config.yaml
model: "image diffusion model"
image_size: 64
conditioning: "none"
cond_dim: 192
hidden_act: "mish"
weight_standardization: true
adamw_lr_other_params: 0.0012
max_grad_norm: 0.5
lr_schedule: "wsd"
decay_fraction: 0.2
weight_decay: 0.04
Rows from block 6, named by matrix and row number. Each number is 128 + 32 x the weight over its row's rms, rounded and kept within 0 to 255. All counts start at 0. Numbers have three digits each. After the name is the row's rms in percent of the matrix's.
# convs0: first 3x3 conv (model.decb.0.0.convs.0.weight, 96x192x3x3, standardized in use), inputs 110-120, a 3x3 kernel for each
convs0.0 105:140213131153144161121120173127135114163183128124156225132148155148169090128116146131099114117091158089124129155151085107137163072179061104126092113052103116165139130129133149067142130124145104160128158151107103119173120100103164166144088114136097099161156079129071073149132086090184101167121128126
convs0.1 117:150214203169180076144151112144161119160103068113011000151131129153151100143167098129102126124184134134141174117141115167094125114138088135075103080129163145204078184152131140167116125143165075129140123095110131142136142135097155103132156116135153137163155130125149197169079112168130111143162077142
convs0.2 096:097116126108136168119099149118097129167129123075064149233091091088139103132153209169175103173088107103180120168107081178110136122125127128076095191190098087106170132153193108129110115169192154174134098112119142126093128062093107115092064114137124103153149112071144160134156150112068120152140052128
convs0.3 110:166089116090213084060120109145157152120166214152196065112144112145161147137172180147181098144143193082145123150073157073181118162112103130136169138033115121109158161049167146223144144124130115081141147179148097143116203101108141166110104103086149089144147077143123129129138119128094168095111158147
convs0.4 109:139154159159205141155140117049214198200143149086112076120095083035159123128156166129042071048149124135151066154131168151175143121140118117115137105133130118163093135143133150128085124155117157147155055180176065241099072164113116136153121111052096150099166131166093122183126151117036085189149167141
convs0.5 106:155149125156154183221124142145198136152162153111239166106125137097133146172143151157159030107181200123151135126108188171137123113158180099101137120150165096179078154138140098101120111125173098179162046154195158148187123148076126150113148087097184148088130117109086138149134161126147121087161118138
convs0.6 096:125135153118197182123135112125130106065113086156090164082080177098110111182134118159114116128167144127075147104141144138136120096142113064104125098148161125159136082158112173121111072139107096130094099139155106175147129171157106099126127113115142148086136175047187171095129155122145140149135190138
convs0.7 093:096112139140155152119121112120090109096144128092073140088054151144134078150116106117119085121115095097121141131125149141117146086099136099107121175055025130154172133106149172128099177094106109107150121119127104143089111094139144171170163070118133137094150071098104126134091082144130154212075130107
convs0.8 095:118136097043144181092069145063055115082154158074160132095101161097116134180172176118140143129105109143106092162142150079110180122124149113124095137052167152161190145144088109158108125175162109107164073090142107063145128172157145166160118183143164083127087034128097120175103157180111135135106130105
convs0.9 115:186182132109068045157172127111107129159123104125107116092139106176113169069105149163107135131084117095175109136095089085111134182153125092127123095106126097116101078073137046096114172173184098138142189169083121177129137137130102089143171172133105182176094090148191103078113177181144195141104104086
convs0.10 096:180185155130142129124109153044127093119124146096137126099154121105141125118154169123159130099131164132142100100149172128096131158158118116110104154090091161127150102141136144090132161150217096104106090077090078067088113171125125146127138146078081151153094029066142125125110121159100134099077102145
convs0.11 085:134160181113092160146122143084145116153105149094110055114140145078114111164121131174151122121147165123083159162182157142101164139139190103120098123118172104171148101115164169156158114055113121070171155094082138189133103138115101160146108131149160110130122115098109157103163204154119112067152140120
convs0.12 109:177093181175062135092129135124180081134143111109082157145072136081086114166120185078161127157161193129072096169144129136193155123119136143142092110136096109151090113093119195183029117136152158153139073168101150144094120107165158143128122089083084124113155165180114136081115147106146149111118090146
convs0.13 084:176124167122111209132180152091155118079169185129140134088137095063159087122193114145083076102196146069117129112110166101113105099117206064127137124037134152086167104088074144130065107106147087045151145073122100112146138101091125133208114209097133158134107137090108060104112053161067144089127119134
convs0.14 115:170133151215049116107108120129127105115174177126115084156153097140081116157134090116140109114118150132156145127111132176160100106121142147133120189204151118124140138102131189125137087130160146134090128095150151080108177177051141132210170091085146081121105157074117140165170152167079167104132090152
convs0.15 096:123068126171137123111115136155138178203125086125153150103085142159114138125151147106127100189164138147124176146050137097139128123183149177138178112139145097106122155155088125150114106096159162124181125180084106123182090077091061131050140093121141099139136171150116134168088190081134093066156132131
convs0.16 137:100114122114105149112129114095121175114076149120111143171146144162145091109124063150093163113141097121134135131133095161153110130106114176097136142142137080152123148102097096144156119147105121157121123141122137108112113114122110115110179112144131129101122159109127109113118113133139160146138108124
convs0.17 073:099145074149112109101158101118126143136170099139098082089138138171175133155198149154122120136124106116172134130144113165113129172133156127099092092061150141085112133112097187168178119131162185140117156146167155137129149185125146226096176181168131121115108081147110078166095097149105186188148198147
convs0.18 103:099114185103174116182195149113055043131157169174178111153114150138176105114117147109142131078101161111116161091063134203117110199169145143153220117084124149104142127150112145147062133102141153102128123107140093134124139130096047172200147143108100182114093042232140072144088073107173150099176140184
convs0.19 102:148063147137141103143163092130096171111102065095084093125067084158144139116175164124132129151092143137137120116080120092083137221101135118122149112163198120066060172107119109112112105163095114107148100119156097086137130124120113094101122149110070162108100096168124150122093145114152117124157141133
convs0.20 088:108144098131102150076063125129172147053086120101168119143142192095116085085160144175147153110175147093142103102059181179169132125108163119147151118081061151050193109127069074128111144179070160133147100149117110136154122160109166137157073113101107109166112118101099096164118120174118096103085104125
convs0.21 092:074067201117077167125089122190172125177067093091145130135179118130070090096143134115157122156151136160155174147114118110126150140184122156132162136074157136127147097089057049066108134125029093151137128114111151107131186148146144122122117105105158120104126179114102048097155168159143129126136136146
convs0.22 095:080171130047097167087138154152104115094109108143173096159161115103071130126116124139154105082074068159105151123119192103090119153101102114108148142171194136156127132115130143123121188098067210148132128119110132163078138070104141079096132084140191100101096183097129166115131169126104099082145141123
convs0.23 085:121093151114182083132120158072148130116062094141171117109114141124055080207233125164095124110202169110089165100126130092131133109119166132165182134161148114089168112114084149185063098161159127119133150115146121126084158074142156120116145143100114103128118153107100052121137124129048126072102146193
convs0.24 117:123219149102107162118120108147083161203102176134186172166117094149105122099179164151147137115147180129143128142112123193114098071140171136096125120075154151143115139184117117103171118170151110092122132169135082131119104163136161123104147163109095129176197132142151150150091198111117113133146091165
convs0.25 128:040092129116064073106061101092096171102019034147175197127057150114101115145136120126175147130135147115119096164137113158071121119167135109067138148142150094116130133101093119140109121070179139075126153153124160079067148123148138068111149192131169103171138080141081121055125117151148118071139117097
convs0.26 065:212059121151130174120139174179114092137138113132130191134129095152123194153170184123102132132109140092147139169188146115142146130128115152104154137107175129196180160145093084126145130117139139133175154157185132110128142136117080156148103083097107072093110171101073112067142149175183141145127104132
convs0.27 094:070154092089132148085094070177188120158129179151196183075159156101062117129107085109135119095134124123118154125114136141069198117112126106113107075076138066122110095149129091130220154115124150124145160118056111126191103158120146123131153164115153174142144161137078106144132103095124127096091171141
convs0.28 107:126082135178088110137191139124143141175068113159114119152155113100120104104157128117161119174067147106151130137131101142144158094121156088134136142087156133116056126105127130037136047112128127059115201133062128207117111111146125085098134161136137200151152106112105142080110193112087178134147147148
convs0.29 087:104054089082080152091120126117183160121076078141087174201129206096224120134099152135123144116160089158130142158103082163163157121118132164163163134064141141167149164173128127092172126139124136133132134065096135114139134123086087149065120066146115229112118117114092126126150159149135135180172154172
convs0.30 087:131160112145172131126128098134126148099137150142105146119069138105099123085144180134138130122192133107143124085140127113123113137124115136139131162109104167119127143152116125172113095165081140177113093143174119125070131112116097155094116085136186185100152188085172186117183055148139003122160061142
convs0.31 099:122137160055170215104081136110088112109169143132107104118172120089096148140171143138102148122050132132073100061095140092167115135075068119077110085216126137125079140127105182173107100143133130147150127147102069110110122174188121112164141055131134123114121111179116133144121134069095174086133111100
convs0.32 082:147081085066091157099124179087154120192103223134174142173172129097104122138095116201072128173092127239176126099114140108130169129098095092145136121132163111157171159137152174121133149178084079087136162153123130128118117093162111110157137126090155181151159131132126109129124152138172143139116125158
convs0.33 096:151139155097073160179182162171111115109125120101069120090152148086096154181186131094096125136098103156067161151156103094086144051084161143157097063168074125092156129084119158160153168135112121166164088122137115127108159177140125223089167124181100062123159180086139189089141140155107071143111159112
convs0.34 105:131134188086115201170174187146105119095104144115085053141109146146155119057076173124142166184126141112139148088121135129148126137132074128105167102071127094143152125116177077112078070144123152075112139104128100118103092162106132155127162094096109109072150087173124141091156130108189158132174122117
convs0.35 096:124163123143118099165110146062093173095135086109143135133142160100142139129098087129104059185061143133046206050109145149117142096103111103088088123162104122114138115109088115151139195042101129146154100046101116165104144049136175108122129082122091165187101172137082117124182174104092131113093090127
convs0.36 106:129145115129147142174150150135139166150138106098072081151168126119152141159122159109052169129120203127126123125130052126084112174144130158134080163168105161128109077191091128112203125086110115129123108125148125073149091157140123102079146105118161097108116152102176184147103133099102180051171129058
convs0.37 097:144166110122117123080144154097144108100128136144118205080148161107070130168158109148086148141182135095100154170112130122111137106110089135081112080101157110127101195127140091121119064164163094163115094092049136172071081155135115151140149098137120083136082089116153140120120143104176163142138101121
convs0.38 115:081054140137159110075185120149182081084087118075155134132122111170186176123116129173061148067098121130079139136129074160099138140135106091131146098157113104071126096141133120186151113148125136108157171121179144163102156093141120078173139118101123145157095102119145157089076147134078123101130090144
convs0.39 105:094142110114150109147162109183152121158123147129157103132097194077097150150147150141113212140079131124116124080115157122118149137113110081104129084108106152174127121110168092182101175131116079147151079184117196108092131113131129133075129061142132142161102082200104173159171177140189152129095122143
convs0.40 107:153157131164189179183138120165114128144088156145136081166147084100146143100186093130097126145125170095056118173119135117118189135197107159108149055187143137100108121057193131171116109147173156145135131203132155143118135166151163091146142143085126123116089105140151127089126127135098123152150143094
convs0.41 096:122151126092127125129138116123153124151060175093160153174138127133083147106121134112120157153102114129155142086094144129107166135118092174094158123223232189122143138206096142087206115102130122138160088121124090081118109055108097063129121171148100146143108074091130100136123182155147116115135108149
convs0.42 087:108163189104087159167124078122082112164191105156159240169141113132118087069125100168188166114185208146167122192101128093157096117111153095129102122205116132076126102087149141132056152074125151187063122153156178103082113077064110160061084102108137143084152013079110104109137103198123105171150100125
convs0.43 124:130110124137099216080093129126185115124163052133091143139116135125152190112104112122134128110128135179145115126114122044123159153162065154119116134107175082068135157180125227114138161140122143151090146129141071138117121188108107072135106103140128181164137093090104185134144176122051099158114132105
convs0.44 103:150091129102122094164122179117092162083172135126077136074080113118109144119143121169087090141091152134105096062101139145145048102094088096097065185149132115125165148135134161138132102122111192103124136147069105183106106120115156100112137057129124119153136126102089155125150119111151140114103184108
convs0.45 084:129185140116169145089141119110101131069128170157061109155140110133074114116125083162128134172106133160149149160074083135082153131101112161077122135101115061109078156176113136148092195196126149130154121115146128131086147158159161067101097117111145126139049171186144132155129115116118162147192114114
convs0.46 095:142141147097161099075063137122115142104180157084103089127119128116150113097104114119122141103152081158146174107163163101117104143135106164132071087108120107090139159197142170161183158170126115113116104101185104057161140120123060181101119133111145165197108165173141125124155107122079064164070173131
convs0.47 090:128140144178112076166120101050140063117083104133069077145189109108116098136145099161084189119115151120069146095139108119058129115118133110133122098095121111092120126204126114123127151146136100058119170105086160105064081114157150106113061100129094150198094172155153134094108169095096071149112100107
convs0.48 103:147157111105113180075035139112133085214109084118109137129128128126050119152143130131139134129137121127111114138147164198089178154095147150151140127139165119153145107142102145061166112155132087091157168205173096119133147102123181136135083148137102109081154122099080102110123162125117126152134117145
convs0.49 068:189209222114073099146147157071013112149133128110150179159166121097066091088080143151168164173138165102075103120132123172218125145122100104120103118131062127170139096107082110119105172148100138179120108160098135155122110054133159075043131122133116173094141140157153173169122095088140128126126130137
convs0.50 075:128085084124099102106089099141157187132085164132133145097170077123131146125113150120111135108124089121105157110122175118183143188111085194082093098140126111141148065117092170129044105136120119092157153167093097094104192208156168123166183178182157196153072140147150142127088156142079110126135144162
convs0.51 080:159068157093089155087094111129133129173132165119112161098142148106112129173122112136134118122123093107152123116142124160170117176135132160125104033128080104158106129100171114146169125081177139116137192168135117120149140153112141128136126125093112200150101187108061131105119136173114124179109168157
convs0.52 095:171128135166112121122091125148141143155030120133076126086142134159080127158204101128115104130159106136103185086179147129114175110120138086150137139160170064167167136126127146117101098166121136209145128217148137100114146124139148097148144139118125130158083123091137153098178193172154177089118161135
convs0.53 080:143087142122086115118167102098146109164160084084084121144102045080164077154142073050195135122156110128098142174190166111171089153161125099094089160159169021121107098094080105093072106066079130122124099132126076113138075133149159095072133180114102159077123193135126120101102156137115154104144122177
convs0.54 112:185112184088120147081128100127183134126181155164183159117037161076136188145113109163113137082103174113105065137182167153146204106133128118096164101082097171128153126116087068144133155066114176130124148114122111133120159141091153186115095128128110153121082015211115087096146000122196128122094105208
convs0.55 083:063124189145079180109111139091149150135159139168126151125073107142030064096209124132176141116113111139159158149142160172105213118136143178145122126156157161127164111161059063114132081101101175148112147121163130088159157127117227161155161153118131144156130060123118235095177163144131152109131125108
convs0.56 085:059097123124092094104084109134096136141202090114123095110128075085170042128136113076128084132190117140107131071084131134102109083091168105192167129134184135139117134107079117149149130109163078128207181101126153156082109120166115135146130175133160158163126201138125153137113167091078118084090167122
convs0.57 103:089103123146081077158078143164140109165160139098141076142130133159175156123144145070139179206088035117141115112140136135143145148114167128128179116126163131155165115117126102125123141127091176154118168164117141129153098131117146241137132101094088093122127157123091100116141144178209138084110088160
convs0.58 069:129107094179140178089119125132101186084054068173179144078118117137165169151090103113104128162163211104114168098140144112152175133096141136142114117060119081107127100128109124037055090148067120093067129102147124055124152127098083164115169097146139137087148165095154089033071090172175138096166157050
convs0.59 107:123072100102058110158073130145116130102052131125081126166113161146115109162092108146164132131119127156160129122132109137147133113084131152122134140190179131159152090165089071093123108181141139107140127147123147125129100131168117136140146142149114130116156184150088189153154120124132124127108131152
convs0.60 093:163140126128159102128158059077079111087175142074164160142129127160165108162152137138170137136096051094100163128146099100131060149101095136113079071044111111096132064116155140099172155112146136120168105096140139147124149129132092128096122123131200096146161130106139124053188106126158112096143168085
convs0.61 093:135087105112137113157146104153099161133133127151119085122114102139136072156130106072135150078081126152166137113083191150142156118138133113148154142080135152167107173069134136106119138138115179082172125081135143120151115120108152136164109147099132126102145131136135182234130092136090129127160151084
convs0.62 094:102053134103105152117147127163143108093113153151154122094077131155049109110123134110180079133092132155157113144170131128082124181159059087055131197070188136120116119126149127112076139183163131122152161098133158125121152182131120168160103168141201130122151141081131165108154150097176076170166098110
convs0.63 088:140103046118092091176105128130150106109141163037079071191130151098108176067080077191161138127164107153100124149145126171064065110123137109107145154119158093163140150110162098132115218127055130116118134070154144185090099074140087133116097101102153127092111154161114107193130165146128099171077099088
convs0.64 097:109140174144154150142105161155094115146123094165158069105087123054153109160169145108124156135135128118079159123120096140178142122090082081046124121132085085063109120103093173195101158197147192125169135215050105074138084160119110185128089102134128183143135128100087098106163112149179154131162102098
convs0.65 126:096121153116143128128167138105097089096117148135174102075124116130119110131130136151125132115123137137128152104144144107134123116127137092135120157157109146090130138115104120106117137109127148109131140106121153094140121114125140140102111113110112142144126140117102084152166120140112129134134165138
convs0.66 114:120102181129142140095082151126113137075098146099148166133138121071146122144109125118079122153094121131116142108155114130116107106116165106107144140124172128187146029141154102166160044193092136174131140132123129098176094127122082203089140194116174077110085179113117161151163091122146140128155080145
convs0.67 087:140089096140108115093109090153073164111153097123171140158082073113146090111103090086111162170147118108064169133094071104117096150139100127125137082145150099116102146204115101083105195143111109118201093155127069082148103170153160098114137115104124149188127117188153140098140185145117107154105125169
convs0.68 093:116116127085095187117160172155144109162181072134063094159149132140050135123162135126113116172117127123194108089110125131179110173150127169088150106125115114088117193168153127116159115105104169163094070070139071097145054134097109143090095136081148137101127187113093082083161159093090077134152069171
convs0.69 104:152065129226127122164118156149092096121115148118129169108092116110129158145120116115146136133049050153135121159125120112132160161154067142101129160145137136104100113032136151106147115126074157129119079119078103140172100161144080150141080131106168088112136186113067122139112065063125100129191149127
convs0.70 116:083076028141078139138103129081119177076045195145042127171105119101128141172109141153097159141118112179140142102150068080121156148124125167110128198091094057123147107114139149128129082134109120168090092143090161136126132139122075086150101119156194074146171138071137192099158137134055124129172173086
convs0.71 120:104120124084127109140051076147104115143108192150099080161093159161107079095137099110067132108125150127153120157105141093162120157164089113127084110152099152151144153181147132113099110112079094116126106166136087105088109120143153167169105128133139089125118162143107134068106177176162121135127211170
convs0.72 090:154165132116253137134194145131077065092076077129132134139111112120185160105190118108150145097140143137164127157094157141058103154167119088178127116121108158123113091144108189107089162120142058137127151117125129086168137119127115096122083176130155131039125153176137135128117112111108142097117178160
convs0.73 100:098169145152178154079157099108121124131158080067072141105106144143088163090145120130121146100139091124137134116127114096090112162135105138119116193145111111084083136131153085112170128140098136101085158114120115123145105053066143020125142162113171092096079126136092187075153144106163185101170146115
convs0.74 101:065120146112066114146142115184093113111107099170240207133044135204142110125143165112161139106097131113100101086200163106194136144127146118143162093175146102115155159104136101152122119151141151176097107174114158171098140137104159082110128150133184138154109109126103125218127153148129112131132153101
convs0.75 121:150157080090066174108157091172141125182097105140150166077140104160112109107118153125126153187106159126118149144181113142066119175058177139151144134146148103146117130171081106139112106130202093146102084099176111117137084187131071170151166145099091134098101168141171106181129162107128118108170147106
convs0.76 100:183154158089106149104101121050102093134083081139104134115097128099159137143150116117095079185141146124144152131124124135177135172083146155166095164130134126135144137150145149082128079101166182067120132098108102159113166114116147134131161089102094113087154127181162181083085121138126152117133142077
convs0.77 078:173163166133184184107164125110136146119043158138114151126067091106088067117196187135115103107082148102067117080144175108069118086140149143183078138025142127132102074107112081113107065087129116061115065204132096169088123170162090232153119146121096087148185194100113100081095102110164056115204113098
convs0.78 122:082130139127064145091115185112106109144075147123137095138142148128169055120120196092152073113070136136108107099110104128110178148091155107148150147053152127127081124124133127130153151092147121113093149113158074128127168146120145133184114161108122173125146116121132097048180147113164146042131119127
convs0.79 089:144221104126170148141149119157147125143137142087125145118164150118208037091051117110059079135128129189088153139098109162174105114077128138181112112000172101172157139172164096094174146140096155125123121149154151166115118198133080131126135121111087171157105043200078158105169166106136086171093100128
convs0.80 108:151093143171071124143087108127146110179121153126119135102160183111177165145120146190197170073100100179133126124103079156180106117184137135158127061155143130127096081130185121147125161137177095153171147164075149131123120125128152148194083083136125129145161162124085095151123106164100143109158128125
convs0.81 096:128198117108163129090091099128126173134071158132105159164136128144096067050098156124149119150075068166132143122150133142122149116118100138150092102078075118150140163073153123116147137122153134156119066172156121102120131141134128095110119106168128070094132079096098117051099107132166250192150210105
convs0.82 105:114171134135153149098130111143171104157155099127110157126099119154085154072089161101115097109113110110162111116119094124052137150100091111128136106047104166173145145192152072135125078097109132111135144145154147107145108115103119189182080115144102137106148149107113112094135104119187188128181150120
convs0.83 106:080104129155119126177103172114135110080155101155059086114154082139122091122125092117161113109159122107159123149198138147141103126122140091056108105068093123147143159105152127094171148142107174143093083109121137124141130166133126117120071163139174138083122130145131091113145157179187122147115111112
convs0.84 089:136128133096154203123053123111093104139103097116088133188173125165204170111095144120092103136164105142126118117120160095199106110074149141116113151136109110160130093142166093121107101080144167097112142138173170126105143137103112135158166078146154163145203154158150080100097097111139133153142209158
convs0.85 118:141153145112157090177121121146071118140136114181075098120165185114146142137170128096029108193098091114156135128128118119197139148127143189139149112149171120129042177114169134189074102140092118158108189109125120109099137114123134044129110107150184121132136118154114120171114147179123103092116129105
convs0.86 093:099146159053114157054108053092157067160113157109193178089083127103088156078126101115132117133169133089193166183053148130161175090129146167156178156119133178075046103106122121141079166086101144110142178174114159098092125157158124215089143133147148135092228157109155172117154052150131134128197119130
convs0.87 145:183130148148137172142144121097152150104063152161058122172112137183103141100045151158058136090154095088155124152104116111130114182099143088099127153087089073139141144162103105203120153116147128161112100099111157113139143120118150092170162071183130118139135154101112127102158193110098156121149151126
convs0.88 100:158167108151186159153078136129157103144140097118084114155104174097144105110078082146108034084213137176133096147170094226121088195118137084158159145085073137150165100144159152175047065125106186172186146094080144106048089110081123154177094123098075101118144147174075146132138100152135100119087108127
convs0.89 103:110174140075035185148082131136110098087178165116088126123185106125119119129072156150115135149171127115109147103149202178091128210160120081114143185157125099156156128129105187130057118059143148174188154159093176095069127193115135158222085098128112130128093087226072134116124156134134109151161114147
convs0.90 116:134083155146115125137112133110160114142158153093124091163091134158185190121141110115142157098137101094127142124138138180126111176173081097099157123144156105091118149115145143162104138153107124174108166148188126142090140168121100119150109118158131095164081135149108099141140131164152107160143070117
convs0.91 086:149123153143189080103159120127112079158071131117185062111098127125087121090179120138076083150203105096165147144101151098164135161193131137129087171123137161103126096117084094078148118161127114107138128181134133151138146139124185107119102169140108159131084165164095108186166151067114155179162122160
convs0.92 084:168168116080156140155129134096146156126209178169176164150180167141093125129162041129192212102192201079102149162116157181189188116158135137151098149151082100052122080126130135054149088105132110105158153052082096159144084154080128132130104122121123123109119107158107099118082150099065177148114121127
convs0.93 090:109189174153111195116097126195140104120122159173061124115107144157115101099075075131118158145127144147109100189112102185131117138078131073143143124125127115095153141187119099113064126109117119147149111100173101155126132140128108094134088122157112133077093112128164217180155142093154131148128185153
convs0.94 086:054087133108038125119107149156134140057140191167144142114129150063069119100145140117160183061134173102112147148100138141105157096116163086103112134135154151144150142134117175177091127109155097074143101050199124156200132158117105182155132130138152138127141109120106106107102105108131147101109129147
convs0.95 112:101081155114123161073145098111090162114162094104185146121121127185147160081022112147135101073145110147109133115083124123132111168139130110094153109139104108117111144150150111072109202160135076136133065112136122079094131138130187118128110127110111103156125079155115100109139160137165148126151106123