config.yaml
model: "image diffusion model"
horizontal_flip: true
cond_dim: 192
optimizer: "soap"
eps: 1e-08
precondition_frequency: 20
batch_size: 128
lr_schedule: "wsd"
warmup_steps: 2300
weight_decay: 0.04
adamw_weight_decay_other_params: 0
Rows from block 5 of a small image diffusion model, named by matrix and row number. Rows with one number belong to one channel. Each number is 500 + 40 x the weight over its row's rms, rounded and kept within 0 to 999. All counts start at 0. Numbers have three digits each.
After each channel's rows are labels from the 100 images, of 14976 (inputs lightly noised), where the channel reaches its highest value: "top examples" is what is common among them. Only what is clearly more common there than usual is listed. The data: telescope images of galaxies (Galaxy Zoo DECaLS). In brackets: how many of the 100.
# convs0: first 3x3 conv (model.mid.2.convs.0.weight, 192x192x3x3, standardized in use, each kernel summed), inputs 0-95
# convs1: second 3x3 conv (model.mid.2.convs.1.weight, 192x192x3x3, standardized in use, transposed, each kernel summed), outputs 0-95

convs0.126:471441490468465458469539489519453448506505487523488490573491524492450516444492439551520492532511509496497463544523430493412511432478449442512504495503491510547463482484479440488429483527538517548567475478485508558534511473510484532493527532421484493473448534520482504523497509531536409555
convs1.126:577518510452526520535516527506459512509516549552527576483483460513563487565506555561514487396516449478532507512356555492509462505493510522462437505519461539490546505508531527493540552514470484499535444512524509453422485564449524476495524452539494558555495499469514478411459535471589472414
top examples: shape: star or artifact (38)

convs0.18:516516478542480419481546515598519485528540453478478510547515480455555510538552506516536549436434516480470489631505552538451486461444513500441502507515510504417482436544508505483507498490589429503477489473529510502521548470418464460432495504482554463538490508452516522486477459541518498465
convs1.18:484513463466475377532509501503460417512531545432464497554464545524423541469517484475449535488506571518476514480448514515516527509523487594522459477473449528440486502523496534560478477422489517479487564484522420526493481477532538533523496480532540450546475524453532514548461494473641488493
top examples: shape: star or artifact (37)

convs0.128:453525467532502535536584502532467507459507531520555515470499503535585495553521504546515529471358468434547515351514502455481514493531496563505465494506534464492539445491509521506458535517495469598542470475483463477449514479524541596506488514452488477559452413505485553429516470475558427450
convs1.128:525554530556464460497584550523449525567460596512443448465485510499509589521465542557433458478513476533500464500464472430562505592488565497496519446482533543538538538468510553489499494453446491430487553476533483502512538498463458500566467476586469537490564518489537458550555526565546539479
top examples: shape: star or artifact (53)

convs0.22:503425527434513547563506505551474548485467496516492522570463472486463515504577525563532498545455468581509445484541471470467485443558501510482438489436500479462547551520527435511487478535522450504513490444513596563553526439501472565475426530485480490538476547467519524467433451518526480592
convs1.22:527461496552517480474472516518537441539488475503457503421456490443522519511478447522487520494478563533560436503479511557560510524481479446478510525566457499460543410571472522487506505459474531576483457524568541521423420499603467497467579523463474482537534488461505537537515537392513482429
top examples: roundness: in between (60)

convs0.124:516506511468470540525536485532427491488529473553520507568459471471546462511449533530519467547500623473448493575570538488456472448421420528542491529567475517515485501444470469481466482515485479616493481471468466504455495482475498501499502475442502509553482486506503470507484441482505493537
convs1.124:518530544508516428442542501483492465530431561519519563510543533568575446531549512498498508454507440488475610452389561512406445558518494492479505501489457557469476525460543580489502588510480494425483541505460489515535545519507506506528496444493471470506430522474521538466477473521497436403
top examples: edge-on disk: yes (34)

convs0.39:412520474535509479478448522443476507528498504455496454545459485488442451458437501523505499500541508500531522562452464527483487456524513430427426527498434532544499443406452517552497461500552536535581532534468527513574475475550451490460556518474565505512509480470500534477507575479490566494
convs1.39:513489447408512550537562566523491509485508565522499535527507467462463457560473504539520546457546500478477490438486533466494489436520496455464477483514474500541493535515525486415520521550484474490526463482581522441390487547535468466487492533466473511451483491521475534483566461434448573529
top examples: edge-on disk: yes (32)

convs0.176:489559491575487499557615530489513537530531395495560529556490508505451487493543463466540599461427520492523523523444552435565510507502482523473503539503521463526493459515516555448508611549498430483491527480511524539490419510504508494513516472472508503500454418482544490547532470480486533545
convs1.176:507530444541514434544604502524457522529495533443507469519548505484592398627534539497536499452546441495520597448384520483491564578449480575500436501470512590577534517494533548457496509513525495518511595487502469486547539523540525483422527490534505518525554484486532486515481466508479488496
top examples: bar: no (34)

convs0.37:518569531454483499493477589458444454514457498475568520476449513477551467479422459467498540495473451495562492485488528477507514528517499479525473520505482506497498493466485402505509564437518475489540505502569529473452520532552491586508478522530541484505515471471497493479553618487548565564
convs1.37:568484578546482524517582535570514467541499586482482489523449450495477460508425514462525474468566502578540476505489491537573440496498503555473475425456530509501470520543498550514518433545512541440520497463548543454486461539485509446504431550529474499494587505534549535536484422424498594509
top examples: roundness: cigar-shaped (36)

convs0.7:492546529454484533490490500497575451439447519496547447451567562484445499521464545526515492484426467525570513443559529557544461509455469510529537485487500564461507479501546470464460408476490552519493479464477616548457544506533469510443465464512555462474416547536480529500549483503449493475
convs1.7:487496411502451529425586394525474564542497491514506515536516479563559487524547520472524526474517561528494536533465498486538475577455536562490499530496511496501516502485479443514537477520525489501489561514516532484463507514548539575453487561512567542409513491531468474545568553544523491569
top examples: shape: featured or disk (67); edge-on disk: no (62); spiral arms: yes (51)

convs0.131:579470478536483464518465517520477482504533569507474526526453450415484508482390485532455525569560535440541485584545571507457449439482404474394554493533515531522514484451482479504461492502471532585565501460505537498477444434530537481457562495464506490517453497481514491436504466500551445542
convs1.131:557512542447473440486465472483471514501481521499482485455491520506470521589551480522485483503513481497463457491444486475494454505485494525534476464521498513541607581562551525485564532468507479472498505560467518483470473527472450565563508470533477480532465504492519527456515506573467468421
top examples: edge-on disk: yes (33)

convs0.152:503482591578484431543540503491504511486485510524491500511526499430548495588484459479465512560521525535438568527522456527542484528458467480484511564495542565533476506440553500531532509481525502435517463503443503476489528485485515490505505527601447500522451470533529555395497489506531440441
convs1.152:470510504561502475463450523498448534562565469493510515424444495448459529537512448569528500480520581490474554593487492450441458463524518502514528520517498526480520500466496469514421496577517467500488407485513498482480462502507459594539461454440463568517508509503496497523450481515607481486
top examples: roundness: cigar-shaped (33); edge-on disk: yes (28)

convs0.43:529493482469526508532546497477509409525508563482474495543522469529480501449504447498512525490550512520520454438470556498574509447542399505526549526451472502470549466532495517516515547511538325524500525539501482462478515507539543452591502500500473508510542456536491486524519564472469464537
convs1.43:522521459508499534494538493509496525507511484463541468472489537564579497537492491395601501519529408505568517454483556559545398530478535618520490515491462522467491488516516477508479525441482491462510516486476463477589536511572460528519567512502502430556561522483472480515498499486402519487
top examples: edge-on disk: yes (26)

convs0.171:512412458528511517558511512550487485482497464491500544503468538515492485547595459543487578489482526521502506494512476406541529499518536458510481539456571492515520526543525544466475508464500524496466460411498517497476459512496449573478450512491541503538457516489543495532515435447539466472
convs1.171:521514519472515505527551425542457503568514496467493477472393543489541488494465561507522479516507417503547566453404524562520533553444499536500471471545481502510474491522512543502475516468507535488507555494533511541423476493537538494465534438459475553467537507465534522499521463583452444543
top examples: shape: featured or disk (76); edge-on disk: no (60); spiral arms: yes (53)

convs0.47:518501447446530479526507519498497479392498458537517506465508501481475494505558435490509512486432481461516494449447508551495459470430477581485468481511597456461458481486437507529465539524548457504541498531576452516529487528516511611458520407405526507469498537478503492528503553516491407465
convs1.47:492518543677519552478467491466468497553513568540534475521447532469566520550579532473526539531529443538536485509482510454508499558511495524486487494492527594459529506450460519429431423563497449504509478489530513511506525491570498524507526476565477447511533493518511497525530538515536436437
top examples: shape: star or artifact (48)

convs0.11:494547445506539531537485482465525572616521456552553531542573585453533465452538468411554552462443429498468485501515469517461513493509516556527598509565541475474497472486439523517484563553499480519542501447508588486503497442470493565490449437453497445520535498473445515520462483547474506501
convs1.11:446508443523469561462571549500516474540512510458536495508505478481599454489457488560542490522498460479521550493480470486522428534517488458503601531478481459521494494498518418505533514528469541444505538515509530489488486509487459414457518517528509467498534492435531476560516608491450516486
top examples: shape: featured or disk (66); edge-on disk: no (54); bar: no (34)

convs0.110:477455587527558457507518523555455476527514502467527481561499487501521520503583460378531446531428422568466496521492488546588528472500461518526430571431493450451478529532440512478482469461504497451511522503552510495470539438539439437527545469422501424500512496483529537476493556531546538493
convs1.110:501496402514458478499540468517533551474476560510457535512536489495486476514540441524520576490550485492495437501497483488570587467479493467493455494533429531451481470555487497507530481483592482568502456481476496494503538526580428436607518549473510472524493524549508498521416441463473502540
top examples: shape: featured or disk (73); edge-on disk: no (63); spiral arms: yes (50)